config.yaml
model: "image classifier"
dataset: "photos of arthropod specimens (BIOSCAN-5M)"
train_examples: 97500
image_size: 32
crop_scale_min: 0.7
horizontal_flip: true
rotation_deg: 5
color_jitter: 0.2
targets: ["order"]
num_classes: 18
arch: "swin"
norm: "layernorm"
norm_position: "pre"
hidden_act: "swiglu"
head_dim: 16
fused_qkv: false
bias: "none"
qk_norm: true
parallel_block: false
moe: "top_k"
drop_path: 0.1
num_experts: 16
moe_every: 1
expert_mlp_ratio: 1
experts_per_token: 1
shared_expert: false
patch_size: [2, 2]
depths: [2, 4, 2]
widths: [96, 192, 384]
mixing: "mixup"
label_smoothing: 0.05
loss: "cross_entropy"
residual_init: "none"
optimizer: "adamw"
learning_rate: 0.001
beta1: 0.95
beta2: 0.98
eps: 1e-06
max_grad_norm: 1.0
gradient_centralization: true
cautious_weight_decay: true
max_steps: 9300
batch_size: 64
epochs: 6.1
lr_schedule: "linear"
final_lr_fraction: 0.01
warmup_steps: 930
weight_decay: 0.1
Rows from block 3, named by matrix and row number. Rows with one number belong to one attention dimension. Each number is 128 + 32 x the weight over its row's rms, rounded and kept within 0 to 255. All counts start at 0. After the name is the row's rms in percent of the matrix's.
# q: window attention query (model.blocks.3.attn.q.weight, 192x192), inputs 96-191
# k: window attention key (model.blocks.3.attn.k.weight, 192x192), inputs 96-191
q.8 118 [100 122 114 119 153  57  78 110 112 155 133 127 159 124 112 170 172 131  96  27 189 102 123 103  71 185 141 143 132 150 172 149 109 131 150  57 162 115  98  77 175 104 159 123 120 126 137 123  89 125 135 138 150 143  78 140 135 141 169 150 144 124 144 135 106 107 132 105 130 146 127 103 119 114 163 127 115 142  89 147 165 125 129 134 143 141 168 187  62 119 151 100 167  83  76  94]
k.8 127 [149 122 132  87 125 190 149 152 155  69  55 171  77 136 130  71 120 131 145 149 152  96 138 131 140 135  93  95  97  81 110 140 160  51 177 161 109 165 148 150  47  87 153 149 120 170 180 118 103 110 156 141 114 136 115 145  95 140 119 105  42 168 148 146 133 107 112 111 172 144  99 161 167 138 106 120 143 118  75 101 114  91 104 122 112 150 136 124 152 127 138 134 127 145 181 142]
q.9 109 [172 119 139  78 175 129 118 124  94  88 119  93  95 123 149 120 170 148  87  90 180  86 181 154  42 201 120  99 146 109 124 128 156  59 161  92 114 143 161  61 119 112 137 174 144 170 151 113 108  99 133 144 160 117 131 131 126 117 103 164 135 129 155 183 121 107 115 125 152 115 122 118 110 156 142 119 125 114  88 123 178 130 130 136 149 140 204 146 140 171 193 177 144  59 120 119]
k.9 092 [178 112 111  94 153 140 102 115  64 138 198  53 144  66 118 101 122 102  68 125 131 136 143 236  76 163 178  82  96 163 102 136 207 110 138 139 151 154 161  44 130 144  86 157 160 131  81 146 152 109  95 114 112 123 221 107 143 172  73 165 158  85 123 128 127 148 116 158  68 119 128  67 129 150 137 102 111 124 137 120 152 150 148 162 116  99 190 116 144 135 163 142 127  67 150 115]
q.10 109 [105 123 141  99 193  93 145 108 157 133 133  90 109 167 128 124 170 159 125  73 159 131 144  76  68 200 116 139 135 132 150 108  99 134  93  91  72 102  91 143 107  89 156 173 169 121 171 136  90  95 171 104 120 127  95 107 181 113 112 223 165 167 129 142 149  64 109 100 203 152 136 137 140 160 156 131  89 143 128 195 136 131 133 121 100 167 142 109 109 142 130 214 141 106  80 155]
k.10 095 [124 117 129  69 170 157 121 125 176  70 106 126 113 147 182  83 141 162 122 139 101 114 121 118 113 194  96 125 203  98 100 107  78  52 140 121  90 181 115 155  54 129 131 157 131 134 173  81 112 100 169 154 138 104  73  83 134  74 123 125  90 183 147 130 153 103  71 107 170 166 149 148 196 173 166 145 138  68  87 126 126 182 137 123 134 100 173 183 155 103 120 129 140 118 142 109]
q.11 089 [143 134 139 106 122 203 156 153 156  64  87 150  85 142 172  90  84 119 167 190 166  72 142 103 184  98 127 105 140  71 110 108 117  37 177 161 105 124 192 219  93 142  95 162 108 155 129 129 125  96 128 110 113 102 125 132  81 138  47  96  52 165 130  88 134  98 133 133 152 108 133 158 114 135  97 129 147 105  91  81 105 140 161 114 169 123 103 124 130 120 133 122 107 145 174 139]
k.11 103 [132 135 161 143  91  65 105 122 123 192 161 169 153  77 130 157  99  57 117 109 119 136 120 131 120  78 173 125 121 115 136 152 103 155 168 117 166 110 137 121 155 144 106 107  85 114  73 108 157 167 112 112 172 120 140 151 130 168 156 140  89 102 141  95 118 124 188 162  90  47 108  73  53  87 119 142 120 161 121 151 160 166 166 128 223 128 116 127 127  95 141  54 142  91 102 148]
q.12 085 [111 156 134 151  64 135 181 136 189 146 106 196 148 142 155 126  72  78 172 186  74 152 119 112 216  86 112 150 114 146 129 141  98 182  95 106 102 116 113 226 143 143 128  75 112  85  98 144 150 157 135 132 128  93 132 148  92 115 151  76 118 149  82  63 194 140 146 133 116 127 102 161 150 115 116 121 104 127 171 125 107 156 143 132 134 116  49 108 129 141  96 113  94 200 162 131]
k.12 079 [ 62 154 126 146 133 116 124 145 173  92 132 109 149 171 129  89 116 102 187 142 100 146 148  44 172 130 141  91 135 168 138 134  82 186  80 143  66 127  83 205 119 120 126  95 156 146 150 127  98 131 117 206 128 133  91 131 163  88 186 139 161 145  59 123 133 126 171 123 194 107  97 134 109 134 126 113  68 170 185 144 152 163  90 134 116 102 120 211 104 116 131 161 101 132 121 127]
q.13 081 [150 126  76 155 100 130 144 139  16 170 162 123  91 116  79 202 153 117  58 145  71 151 104 204 121  77 121 134 105 181  99 177 163 181 153 137 167 146 123  98 159 165  79  86 141 135  85 146 143 175  97 162 155 167 180 116 129 154 160  81 146  97 103 158  91 203 132 143  73 148 118 139 100  88 101 117 148 111 132 103 101  89 107 158  79 140 136 138 135 118 116 128 145 142 173 121]
k.13 093 [108 119  77 169  98 101 111  96 133 137  78  97 109 147 115 201 150 147 138 106 122 114  81  95 129  96 100 144 136 129 157 143 142 166  96 153 135 108 144 123 173 131 127 176 212 126 145 209 124 136 142  91 130 176  87 157 160  72 148 130 130 145 121 126 109 160  70  95 111 174  96 169 123  86 153  96 161 133 106 157  93  54  76 139  97 142 134 114 122 133  73 122 167 142 146 171]
q.14 097 [168 131 125 147  75 163 131 130 123  95 119 159 105 129 142 142  89 107 137 213  95  57 131 164 205  53  81 107 125 122 109 141 158 158 135 171 114 155 154 185 140 166 114  94 116 140  66 123 152 140 105 155 146 127 170 166  56 130 130  10  69 116 128 102 119 194 145 157  89 110  94 163 127 110  90 118 151 129 129  95  85 104 115 157 124  93 115 143 167 137 145  77 105 202 200 108]
k.14 124 [105 125 119 174 117  77 124 113 105 171 151 132 168 142 109 188 117 141 121  96 122 141 115 110 110  99 137 138  96 163 136 151 116 221 137 129 150  98 113 127 159 173 145 116 124 113  96 134 138 146  77 104 112 169 121 163 161 145 192 139 191 115  79 108 118 140 169 124  63 101 118 114  93 122 139  97 106 161 156 128 124 111 175 132 107 154 134  94  85 136 108 116 125 123 103 153]
q.15 107 [187 136 123  69 163  90 115 107  92  77 131  99  81 151 133 139 179 136  94  49 195  86 159 144  26 196 141 122 160 112 140 142 101  81 137 109  88 111 132  82 135 107 129 166 165 144 166 106 104  83 164 129 168 121 118 121 146 104 114 204 136 144 138 163 123 108 123 112 177 127 144 126 119 176 161 138 117 152  99 153 165 155 128 134 124 147 198 152 112 161 143 176 124  78  87 134]
k.15 090 [132  89 156  81 169 184 135 139 145  62 102 125 129 154 132  54 110 146  92 114 141 123 120 162  96 145 116  50 118 124 124 103  93  48 203 137 120 153 122 145   8 142 139 208 155 157 143  94 141  89 129 152  80 107 125 146 138  98 144 149  84 153 140 181  98 113 142 103 127 141 121 101 133 142 144 121 121 118 107 111 106 132 169  89 153 101 158 155 152 133 157 137 137  91 146 136]
q.16 100 [118 164 166  72 131  77 163 155 209 120 116 146  93 146 166  99 128 137 151 107 123 125 116  63 142 119 111 145 108 114 179 129  98 130 128  94  71 103  46 166 123 172 183 114  99 121 118 106  63 108 139 138  99 122  89 143 127 132 141 137 111 155 124 120 230  67 125 117 136 119 135 133 146 190 153 183 120  96 151 200 151 154 165 128  93 130  87  99  68 158  94 137  87 130  61 141]
k.16 125 [159 138 139 154 102 148 158 147 112 156 125 173 119  90 128 123 122  95 119 151 126 102 134 157 117 100 149 150 109  65  95 139 171 110 134 134 171 114 155 121 136  77 133  76  87 145 109 145 157 159 117 102 151 114 175 139  84 174 105  62  88 100 178  87 165  90 143 163 107 109 124 101 116 104  59 158 145 117 133  95 141 129 113 101 141 169 124  79 154 128 133 139 129 147 140 132]
q.17 095 [ 90 165 168  91 171 103 172 136 171  96 119 136 135 166 146  76 113 135 130 112 133 117 150  80 126 140  92 113 111 166 169 146 120 114 150  90  54 121  79 159 115 157 192 171 146 135 136 119  75  85 151 151  97 127  84 146 131 139 158 188 132 153 135 131 184  81 129  71 170 143  98 123 161 216 127 126  82 160 127 205 153 148 172 100  99 152 113 124  86 147 139 146 108 112  60  95]
k.17 090 [151 125 127 133  84 154 145 155 135 153 105 212 122 149 155  90 122 112 158 164 123 118 137 141 163  93 153 125 112 102 100 145 164  98 147 131 159  94 111 125 114 112 123  74  86 147  88 131 138 117 103 132 140 117 139 165 100 160 117  50 112  87 162 130 168  99 171 156  94  93 155 112 123 145  46 142 124 100 152  84 136 160 125 110 119 157  90  94 143 107 138 154  94 199 138 120]
q.18 110 [121 113 129 112 126 104 138 127 132 170  89  91 151 110 149 145 141 154 137  93 155 111 132 127  82 183 155 150 139 112 159 100  93 100 138  80 186 141 149 118 160  92 126 135 102  99 163 134  90 149 202  72 204  85 106 103 148 134 121 137 113 141 150 121  73 123  79  82 126 112 125 129 124  54 172 132 131 179  53 127 118 135 129 130 188 134 147 175  96 103 115  96 221 124 145 114]
k.18 086 [116 137 176 121 123 119  83 164 159 114  95 147 127 152 164 154 137 144 141  84 126 139 106  85 143  78 107 126 132 167 133 162  86 121 184 156 112 125  90 196 110 184 166 118 101 109 107  45 100 115 172 158 120 141 100 153 106 112 223 101 111 193 103 116 112 120 147  81 143 130 101 145 159 172 199 132 122 119 111 175 124  85 157 119 114 137 107 114 116 157 129  87  98 118 136 131]
q.19 113 [143  63  80 127 103 186  94 116 103 102 151 166  99  89  97 120 139 110 128 136 156 137 143 158 129 111 121 116 127  96  78 120 190 114 138 175 136 130 206 117 106 101  80 149 109 154 123 160 159 158  99 141 120 118 157 143 114 131  98 116 125 112 155 154 112 156 141 169 151 107 145 128  81  94  73 106 159 128 164  60 107 122 102 147 133 113 141 128 213 109 145 138 132 125 153 131]
k.19 083 [100 141  72 166 158  98 100 101 117 140 141  61 140 127  94 135 129 109 128 123 147 147 118  98 147 183 167 144 131 187 147 118  97 140 104  81 127 163 117 133 159  88 130 188 197 111 194 147  85 150 134  65 137 144 118  93 189 137 131 150 173 140  81 141  98 161  67  97 197 188  96 136  98  96 136  93  47 165 116 129 156 128  90 161 100 132 112 150 110 122  96 155 163  98 138 149]
q.20 093 [130 146  94 159  72 121 128 136 169 200 150 145 142 136 145 133 154 115 129 151 108 145  84 107 151  99 140 190 167 101 111  77 129 162  91 144 138  82 129 156 174 131  63 121  81 115  93 179 176 182 124  83 197 106 144 104 106 129  47 122 113 103 161 146 141 117 122 178 116  83 194 120  71  88 105 160 219  99 155 113 103 130 145 160 134 103  95 102 118 100  82 113 133 168  92 133]
k.20 108 [159 142 191 147 103 108 114 149 108 165  89 125 108  66 152 177 146 115 106 108 139  97 149 145  88 115 125 154 126 118 147 139  88 104 153 100 165 163 155 112 151  82 152  92  75 136 131  53 134 150 173  88 183 129 138 127 103 171 147  93  55 166 175  78 101 115 106 113 146 126  96 113 139  86 174 163 171 170  88 146 170 144 131 151 186 146 158 139 137 108 135  78 181 126 128 138]
q.21 120 [105 173 112 190 111 128 113 154 109 176 143 156 121 153 133 132 117 116 150 170  63 164  76 132 170  94 144 155 130 139 113 102 125 169  90 125 148 101  49 171 144 176 113  73 103  90  70 107 155 137  85 115 128 129 151 142 133 137 137  84 174 114  96 114 184 158 161 148  94 138 144 155 131 146 102 170 128  69 179 131  95 132 134 130  98 108  83  59 101 131 115 162  56 184 100 139]
k.21 100 [169 121 153 144  89 145 157 130  99 149 116 121 113  36 124 173 126 152  93 106 123  86 144 196  61 109  98 169 129  59 146 116 159 117 161 106 156 128 182  83 146  95 113 103  77 147 104 132 147 139 133 109 153  98 150 144  98 125 101 111  91 101 226 106 141 107  96 154  87  99 169 122 141  96 154 143 190 141 120 124 111 148 106 107 163 133 177 147 119 132 130  86 153 122 139 135]
q.22 105 [135 103 142 127 199 148 148 108  73 120  83  77 120  95  99 143 118 131  92  96 151 113 147 149 107 204 163 107 127 164 110 133 102 102 155 106 175 171 135  92 121  90 157 160 174 122 180  99 123  89 139 117 133 164 138 127 143 135 162 159 131 136 119 115  51 175  99  81 134 148 113 125 168 119 168  76 104 172  98 125 151 112  91  89 146 122 171 183 116 128 156 141 194  94 168 128]
k.22 096 [102 137  99 135 142 135  96 134 162  91 163 122 166 217 131 105 112 152 156 173  99 161 116  83 177 152 135  98 147 158 118 120 119 147  91 163  86  97 110 174 118 177 112 145 183 127 127 170 109 108 103 164  72 129  82 117 177  77 126 150 187 140  78 173 135 151 144 131 106 132 158 149 124 174 120 112  68  99 168 134 105 121 164 145  72 106  78 125 131 147 117 148 101 132 135 108]
q.23 138 [107  83 161 104 194 116 144  74 118 129  55 102 140 143 134 113 115 136 127  98 140 117 130 117 115 181 171  88 126 139 134 129  89  89 167 103 159 152 125 122  94 118 181 190 178 125 182 120  89  74 140 115 129 131  92 153 187 138 151 132 116 145 145  67  94 124 115  49 166 141 108 125 162 138 151  86 104 178  50 143 154 120 135  87 144 135 144 188 100 140 123 136 179 106 131 132]
k.23 102 [ 96 148  69 127 123 144 130 131 163 119 147 174 144 208 127 113 134 166 136 145 108 131  88  95 159 116 101 149 106 117 159 135 168 144  98 132 116  86  66 150 117 136 133 117 136 114 134 216 119 152  76 117  77 152 122 140 135 116 110 118 169  92 125 175 194 123 117 144  89 139 145 146 124 178  83 166  76  79 165 145  93 117 119  76  64 139  99  65  89 138  94 169  85 169  94 128]
q.24 094 [163 172 108 150  63 136 136 151 110 145 194 133 134  75 110 165 135  88 119 133 111 130 139 139 145  58 105 136 131 176 109 147 161 190  98 163 104 124 144 119 149 159  91  90 118 125  68 156 175 127  84 160 118 160 185 115  46 121 106  95 152 112  91 171 142 167 119 187 113 115 119 159  95 115 138 130 143  73 199 129 120 111  87 203  87 104 119  68 153 151 124 123  74 136 133 106]
k.24 085 [133  98 173 109 126 152 134 114  96 128  90 119 149  95 158 103 114  80 110 164 145 141 131 159 130 163 176 100 190 141  74  89  83 118 123 122 146 182 141 133 145 121  96 139 114 102 110  51 144 132 146 151 167  67 149 118 157 117 110 139 116 169 120 127  55 145 170 163 178  87 118 116 112  75 153  97 156 182  98  73 154 182 145 145 202 117 140 211 140 120 165 106 144 111 147 160]
q.25 112 [150  39  78 137 124 171 125  96  86 104  99 116 128 107 100 123 144 113 109 136 143 110 130 162 111 141 154  95 133  76  91 123 175  82 169 181 165 155 223  99 117  72  93 180 157 127 149 152 149 146 115 133 139 116 157 145 131 102 113 109 122 113 144 159  47 189 136 142 153 122 138 121 116  86  83  83 140 133 105  54 111 114  88 130 162 101 159 175 181  89 139 111 178 118 182 147]
k.25 103 [ 74 145  69 133 152  93  84 103 158 117 139 121 122 176  97 135 137 138 161 106 133 165 100  83 142 167 109 104 128 201 151 132  99 158  88 120  98 112  90 161 143 133 140 159 197 107 168 135 100 105 140 119 104 161  73  96 175  97 168 163 202 146  71 185 110 175 121  84 146 162 118 129 147 156 160 101  75 135 139 185 140 114 138 138  85 114 113 157 107 131 109 149 132 120 118 141]
q.26 110 [138 170 161 141 140 160 103 203 155 115 156 144 101 134 173 112 125 156 133 162 118 139 155 125 142  86  82 137 114 124 150 146 138 146 108 145  80 104  72 160 135 172 156  78  77 156  99 132 129 128  99 160  90 130 140  99  73 140 115 147 137 123  96 145 207 109 144 145  94 134 127 139 147 198 135 208 116  87 184 179 109 144 168 116  77 171 109  69 106 149 147 158  59 146  90  92]
k.26 088 [184 118 120 118 100 161 163 148  99 136 160 130 125  65 103 122 130  68 109 168 117 125 127 171 148  85 138 123 126  63  84 129 231 114  94 144 168 129 202  62 121 126  85 151 142 128 129 194 182 138  95 120 145 125 169 143  96 160  78 111 151  73 159 106 142 119 117 190  69  87 172 116  83 112  80 117 180 119 124  75 126 111 112 134 125 119 129 107 163 126 149 105 138 132 136 122]
q.27 093 [152 115  82 167 118 154 119  88  72 148 133  71 129  84  40 150 137 148  71 110 139 115 130 169 107 188 113 141 144 136 108 123 153 129 100 138 151 155 152  60 145  75  97 100 158 134 128 176 172 133  94 125 120 164 183 114  98 127 120  93 146 124 107 135  79 177  63 144 113 134 114 122 130  62 128  87 155 147 150 131 104  96  57 126 104 122 181 155 159 110 131 154 163 122 169 105]
k.27 116 [106 121 122  83 157 133  90 117 138  92 118 114 146 173 143 104 106 149 165 151 110 160 134  88 189 149 153  95 152 171 127 100  88 128 127 147  88 129 112 161  99 170 105 168 196  90 127 113  92 119 126 183  95 117 111  93 171  79 138 151 169 154  61 157  99 182 153 117 149 113 142 139 133 143 137  79  87 120 115 116 131 135 152 143 123  87 121 175 153 124 120 112 117 102 144 120]
q.28 080 [129 171 123 104 125 140 176 163 163 116 137 178 128 128 176  77  89 148 157  99 158  78 133  83 133  98 155 110  90 103 145 169 137 137 153  85 109 133 117 151  98 133 166 128  59 164 139 135  77 122 138 121  75 115  97 159 112 113 128 142 107 133  97 149 151  82 197 129 146 107  89 111  86 152 100 184  96 115 120 160 154 170 202 120 128 211 131 100  93 170 121 135 112 110  90 128]
k.28 071 [163 149 155  84 132 132 180 145 113 113 114 132 101 124 115 127 138  78 136 129 152 123 156 126 180 127 139  97 109 122  79 148 190  83 151 145 155 108 161  86  76 131 170 118 127 171 119 117 141 134 146 152 138 168 144 182  96 150 166  94  97 130 134 110 161 136 136 118 132 144  87 126 114 144 117 115 166 139  98 111 127  82 156 154 151 171  74  86 153 165 119 163 108 126 104 144]
q.29 090 [154 178 168 160 127 147 143 187 125 149 185  95 155 122 156 139 109 125 105 149 114 152 146 142 138 109 114 135 106 155 142 123 100 162 111 111 122 134  66 143 138 171 120  80  99 124  98  86 134 147  92 148  82 147 166 148 115 120 149 164 153 136  43 143 120 122 145 173  69  80 138 131 111 153 157 144 117 105 190 147 132 145 185 140 132 142 125  45  87 176 146 200  58 162 145  99]
k.29 094 [160 114 180 114 104 137 117  84  78  92 151  97 138 132 159 151 149 136 101  98 103 124 131 154  93 124  76 107 150  91 133 104 181 120 161 141 116 121 180  25 124 193  72 134 107 144 107 146 164 109 103 195 105 121 113 156 130  73 105 151 134 104 117 141 102 137 161 166 116  95 166 106  78 141 159 115 181 114 150  93 138 131 151 161 131 102 163 170 147 172 166  88  89  88 134 118]
q.30 072 [118  88 102 169 140 129 126 106 126 174  98 123 142 128  97 130 128 107 127 119 102 132  83 132 122 156 180 120 157  75  85  72  92 127 137 152 217 117 141 122 142 119  85 163 135 103 123 111 170 152 182 106 239  62 115 129 192  90 123 108 129 108 145 136  85 137 110 132 113 133 153 104  95  27 104  95 180 158  70  83 102 139 102 129 198 121 144 173 135  71 117  80 163 157 148 138]
k.30 100 [122 151 201 137 144 107 149 166 134 181  93 136  99 117 166 151 158 141 106  89 134 136 133 108 100 101 120 177 111 145 134 153  63 102 140 106 158 133  82 134 143 104 175  99  74 153 127  19  87 163 163  81 164 160 138 142 116 159 167 144  73 166 157  68 132 112  69  72 120 169  81 132 161 108 203 156 163 137  96 172 132 153 120 116 110 145 165  93  73 118 134 112 156 137 109 159]
q.31 141 [134  46 118 114 145 152 120  65  80 107  90 115 111 112  86 133 152 132 137 104 152 125 128 159 114 137 168  72 126  92 111 140 133  96 151 164 153 146 211  88 107  98 115 199 186 136 169 127 137 137 136 121 148 118 114 151 150 115 143 121 116 141 142 107  76 142 136 124 174 135 119 106 119  99 101  84 132 166  78  75 133 102 113 128 156 116 163 183 189 112 148 116 168  78 163 154]
k.31 107 [ 69 131  62 153 170 117 110 100 153 112 149  65 150 203  98  92 135 149 163 138 136 151 107  75 171 171 168 132 143 173 134 129 119 163  80 114 117 108  59 182 122 132 128 162 213 115 184 167 109 120 127 118 100 162  88 114 190 113 164 134 172 122  79 168 132 144 136  95 162 156 133 134 123 138 113  92  22 141 141 144 143 114 107 133  73 107  90 152 105 113 107 170 123 122 111 135]
q.32 106 [ 80 108  91 174 109 116 153  95 169 116 101 195 120 179 101  95 142 123 185 115 140 135 102  60 186 125 101 147 115 117 150 154 171 187  92 148 111  98 106 174 134 129 149 105 182 148 145 170 108  58 124 117 109 150  86 141 137 100 181 104 138 143 113 159 181 121 147 130 182 136  89 150 118 144  52 128  88 155 134 154 159  87  81 107 106 176  56  83 126 152 102 134 141 161 120 159]
k.32 117 [117 118 111 112 112 125 161 116 147  70 137 160 137 152 141 123 134 122 118  82  97 104 110 143 109  76 125 118  98  98 134 163 146 144 153 169 140 108 146 118 124 178 132 106 100 145 117 212 138 120  89 148  96 177  71 192 116  89 183 101 136  57 155 119 123 133 131 146  82  89 169 133 126 172  82 148 125  87 132 109  87 150 139 121 118 130 143 126 127 120 158  95 118 122 102  85]
q.33 106 [189 116 207  68 146 135 128 148 103 107 143 108 164 107 133 119  96 135  91  77 155 120 151 145  53 154 159 115 142 118 115 126  87  71 167 116 120 131 151  97  92 145 125 178 105 134  77 104 165 138 113 140 142  93 157 132 127 135  84 170 140 114 143  86 122 101 129 145 106 108 163  83 126 137 184 120 145 148 118  91 116 196 188 137 168 113 178 154 119 137 191 118 136  64 101  89]
k.33 100 [116 138 131 130 129 143  93 107 125 146 133 115 117  99 128 117 134 128 150 166 132 152 157 102 171 157 124 147 149 120 103  92 116 111 112 100 114 145 122 147 104 103 123 160 156 117 144  55 125 141 197  90 155  50 169  81 156 162 101 153 102 208 142 156 142 102 145 129 166 149  95 130 160  69 149 102 159 150 121 141 176 104 122 133 156 133 108 102 147 144 118 147 153 129 136 144]
q.34 110 [ 56 122  87 142  96 101 161  75 191 132 113 184 139 193 125 124 147 115 173 111 132 114  94  51 166 113 121 144 131 111 140 141 171 172  87 127 112  98 127 153 129 117 164 115 157 122 168 178  96  65 137 111 104 132  47 169 153 125 176  97 146 135 135 167 169 101 159 136 154 126 115 157 131 144  62 125 122 149 117 145 137  83  91 117 122 146  60 127 114 135  71 134 125 140  88 144]
k.34 110 [ 99 103 116 114 127 140 140 119 141  91 122 156 130 156 122 114 103 126 132  82 128 109 105 147 118  78 136 112 110 107 140 160 113 119 175 172 131 128 148 123 115 183 139  80  92 137 112 193 126 131  86 161 100 175  93 172 103  77 187  77 144  45 146 115 137 127 129 132 104 116 173 106 131 160  90 141  90 114 128 101  88 151 139 107 124 120 139 162 127 104 142  72 119 140 109  96]
q.35 123 [ 80  96  94 141  83 117 145  95 173 128 114 205 126 167 106  90 128 107 207 112 145 121 112  51 187  74 129 126 105 102 140 152 176 189 104 153 129  77 135 160 134 117 142 107 128 145 145 168 114  80 100 114 113 124  36 165 143 134 145  95 130 121 146 168 182  94 187 139 182 117 106 132 119 130  46 151 110 168 139 135 151 108 100 110 130 161  51 116 103 138  77 107 121 143  85 154]
k.35 126 [106 119  98 123  98 149 142 127 126  79 119 171 136 158 124 122 115 122  98  85 133  95 108 151  98  70 137  96 106 102 153 183 125 127 184 188 145 121 131 121  93 179 141 110 103 149 122 178 134 113  79 142  88 174  97 206 104  77 189  64 136  48 138  93 120 144 153 146 127 114 136 132 123 167  79 142 112 108 130 122  98 142 144 123 126 122 164 142 131 108 157  94 108 145 145  97]
q.36 121 [172 112 190  95 151 152 120 144  92 110 161  71 160  88 139 116  87 118  90 128 165 144 177 170  90 154 149  87 142 130 107 103 117  84 162 138 108 177 157 102  91 149  79 171 116 145 104 117 157 136 112 149 125 109 197  96 130 150  69 185 136 109 105 113 114 122 118 156  91  88 153  94  93 115 159 103 125 116 146 105 143 185 168 122 164 114 184 129 151 152 202 131 113 107 129  85]
k.36 089 [160 120 163 125 143 136 121 139 125 137 138  95  89 115 150 107 133 138 151 167 149 135 168 103 166 160 126 114 133 122 111 112 154 106 112  98  99 131 138 140  80  98 108 176 144 144 134  73 118 119 168 112 148  53 150  67 127 184  58 168 116 193 106 184 147 107 138 126 141 135  81 117 121 111 149  74 140 120 119 145 168  78 121 166 120 141 110 104 149 189 129 184 125 144 139 154]
q.37 106 [ 92  86  94 147 115 149 156 107 161 115 159 160 141 113 104  63 111 107 168 186 124 163 166 129 186 143 146  86 102 118 102 150 150 164 111 180 104 160 173 161  78  99 100 124 171 151 148 151 145  85  94 173  92 121 127 128 154  93 148 108 149 106  88 188 170 105 157 173 148  90  87 107 108 102  33 104  80 131 194 118 137 133 116 112 129 152  92  99 165 158 105 167 116 133 131 140]
k.37 119 [139 115 128 114 121 139 200 158 117  77 137 172 124 153 146  96 101 140 113  84 145  99 143 159 124 101 149  64  93 105 147 191 156 131 171 163 125 110 161 114 105 150 130 129 102 178 124 199 130 112  64 145 122 163 106 208 108 124 134 112 136  76 138 120 126 117 158 137  92  68 142 114  95 191  66 125 121 113 120 107  81 130 145 106 135 174 137 111 124 184 163 117  97 120 111  97]
q.38 075 [144 169 134 135 129 132 107 210  83 145 108 134  84  87 105 191 138 114 124 163 101 151 123 181 116 135 127 169 144 182 112 121 128 129 163 109 139 190 106  89 170 154 115 100  90 103 113  94 154 214 154 118 166 175 196 113  89 150 114 102 129 153 107 113 119 166  82 102  78 151 140 130 153 112 192 158 154  59 129 130  75 118 115 135 110 111 106 140 130  64 159 141 147 134 190  86]
k.38 088 [148 206 146 146 121 112 182 158  81 163 115 120 134  92 133 200 114 119 110 145 165  95 163 123  96 176 143 164 124 173 135 124 121 173  96 108 118 148 115 126 204  87  86 142 130 126 114 112 126 105 166 117 174 175 205 102 113 133  90 163  96 166 128 143  92 142 125  99 137 133 115 199  96 110 161 114 148 144 130 131 108 119 124 196 133 181 135 147  73 166 139 149 131 135 139 124]
q.39 095 [135 150 109  95 116  66 104 126 142 139 118 109 175 149 113 168 155 132 150  59 147 106 109  94 103 131 160 144 156 116 182 146 154 166 113  68 131  93 105 122 158 153 153 127 145  84 134 149 100 111 148 100 137 138  73 155 152 133 138 148 157 117 148 112 128 110 171  93 138 113 142 128  96 140 153  91 123 187  88 141 165 116 142 160 136 105 137 171  62 181 109  70 124 121  51 102]
k.39 087 [118 123 127 110  88  96   6 118 135 132 138 152 140  62 104 113 131  98 141 137  68 180  95 135 139 147  72 140 133 140 107  79 145  94 110 117 134 183 142 109 114 115  98 134 125  94 110 109 133 177 151 153 125 107 149  58 160 121 123 106 144 157 121 146  97 144  95 134  76 169 126 102 146  63 131 156 140 100 141 117 159 113 108 177 134  43 108 131 172  92 103 101 144 111 174 117]
q.40 083 [ 94 115 137 110  90  84 153  85 160 127 104 136 149 150 141 102 121 128 137  80 124  65  86  88 118 117 113 135 113  99 177 147 124 162 109  90 150  80 107 119 107 145 158  89 167 101 154 174 103  76 135  86 123 126  35 167 146 117 159 126 115 120 195 129 172  65 151 109 166 155 144 123 132 142 127 129 135 188 110 158 138 155 105  96 121 152 130 148  62 121 105  79 143 131  81 138]
k.40 086 [ 76  42 116  82 135 123  46  79 145 136 134 152 146  95 123  86 134 110 145 142  85 196  83 131 137 135  91 152 150 135 116  95 128  99 140 114 178 169 150 109  82 162 137 110 123  94 103 151 159 164 104 154  99 100  96 104 136 144 163  86 138  95 178  86 143 138 115 158 126 148 147  89 188 139 112 158  74 151 132 123 152 157 129  84 147  63  97 141 160  84 104  72 159 105 144 130]
q.41 088 [157 136 118 143 157 110  83 134 103 179 155  68 139 123 127 184 146 144 138 148 101 125  90 135 117 157 135 157 179 166 112  92 140 105 133  62 146 136  92  98 217 139 134 115 137  57  96 104 152 178 176 101 173 126 161  95 129 172 114 119 157 115 139 103  81 177  96 123  72 160 184 125 141 123 179 126 168 124  96 135 128 117 137 151 133  42 152 141 109 113  96 109 184 133 136 104]
k.41 094 [143 155 122 124 110 125  70 104 116 156 148  84 139 119 127 180 145  95 123 160 135 158 114 125 129 183  99 137 185 199 121  85 107 150  66 117  84 160 112 137 132 115  92 130 157  66 100  65 147 125 168 103 137 119 162  38 127 123 112 146 124 177  85 184  97 150 107 128 176 168 144 154 141  98 182 119 165 156 125 114 167 120 106 200 123  71 118 170 126  76  82 137 161 121 110 142]
q.42 107 [191 155 162  90 152 124  78 159  97 137 177  78 145  80 122 156 105 129  96 146 122 135 155 184  76 168 164 104 140 170 109 109 112 102 138 105 126 165 130 105 142 139  87 166 120 125  96  90 163 149 142 146 160  87 183  93 109 138 104 189 146 144 100 139  75 151  99 152 103 106 164  99  95  98 171 109 154 109 113 107 164 162 161 177 151  74 185 150 160 154 153 122 129  91 153  89]
k.42 102 [130 138 145 133 124 137 108 130 130 161 128  95 117  96 120 149 144 118 137 185 125 143 138 117 149 167 132 133 164 160  75  93 134 117  92  94 112 124 127 141 143  80 142 164 158 138 135  76 137 141 172 102 154  60 168  76 139 163  67 160 122 200  99 136 123  86 105 132 143 135  97 139 136  85 153  98 171 134 153 142 172  96 112 144 124 120  95  89 129 151 100 171 131 135 139 150]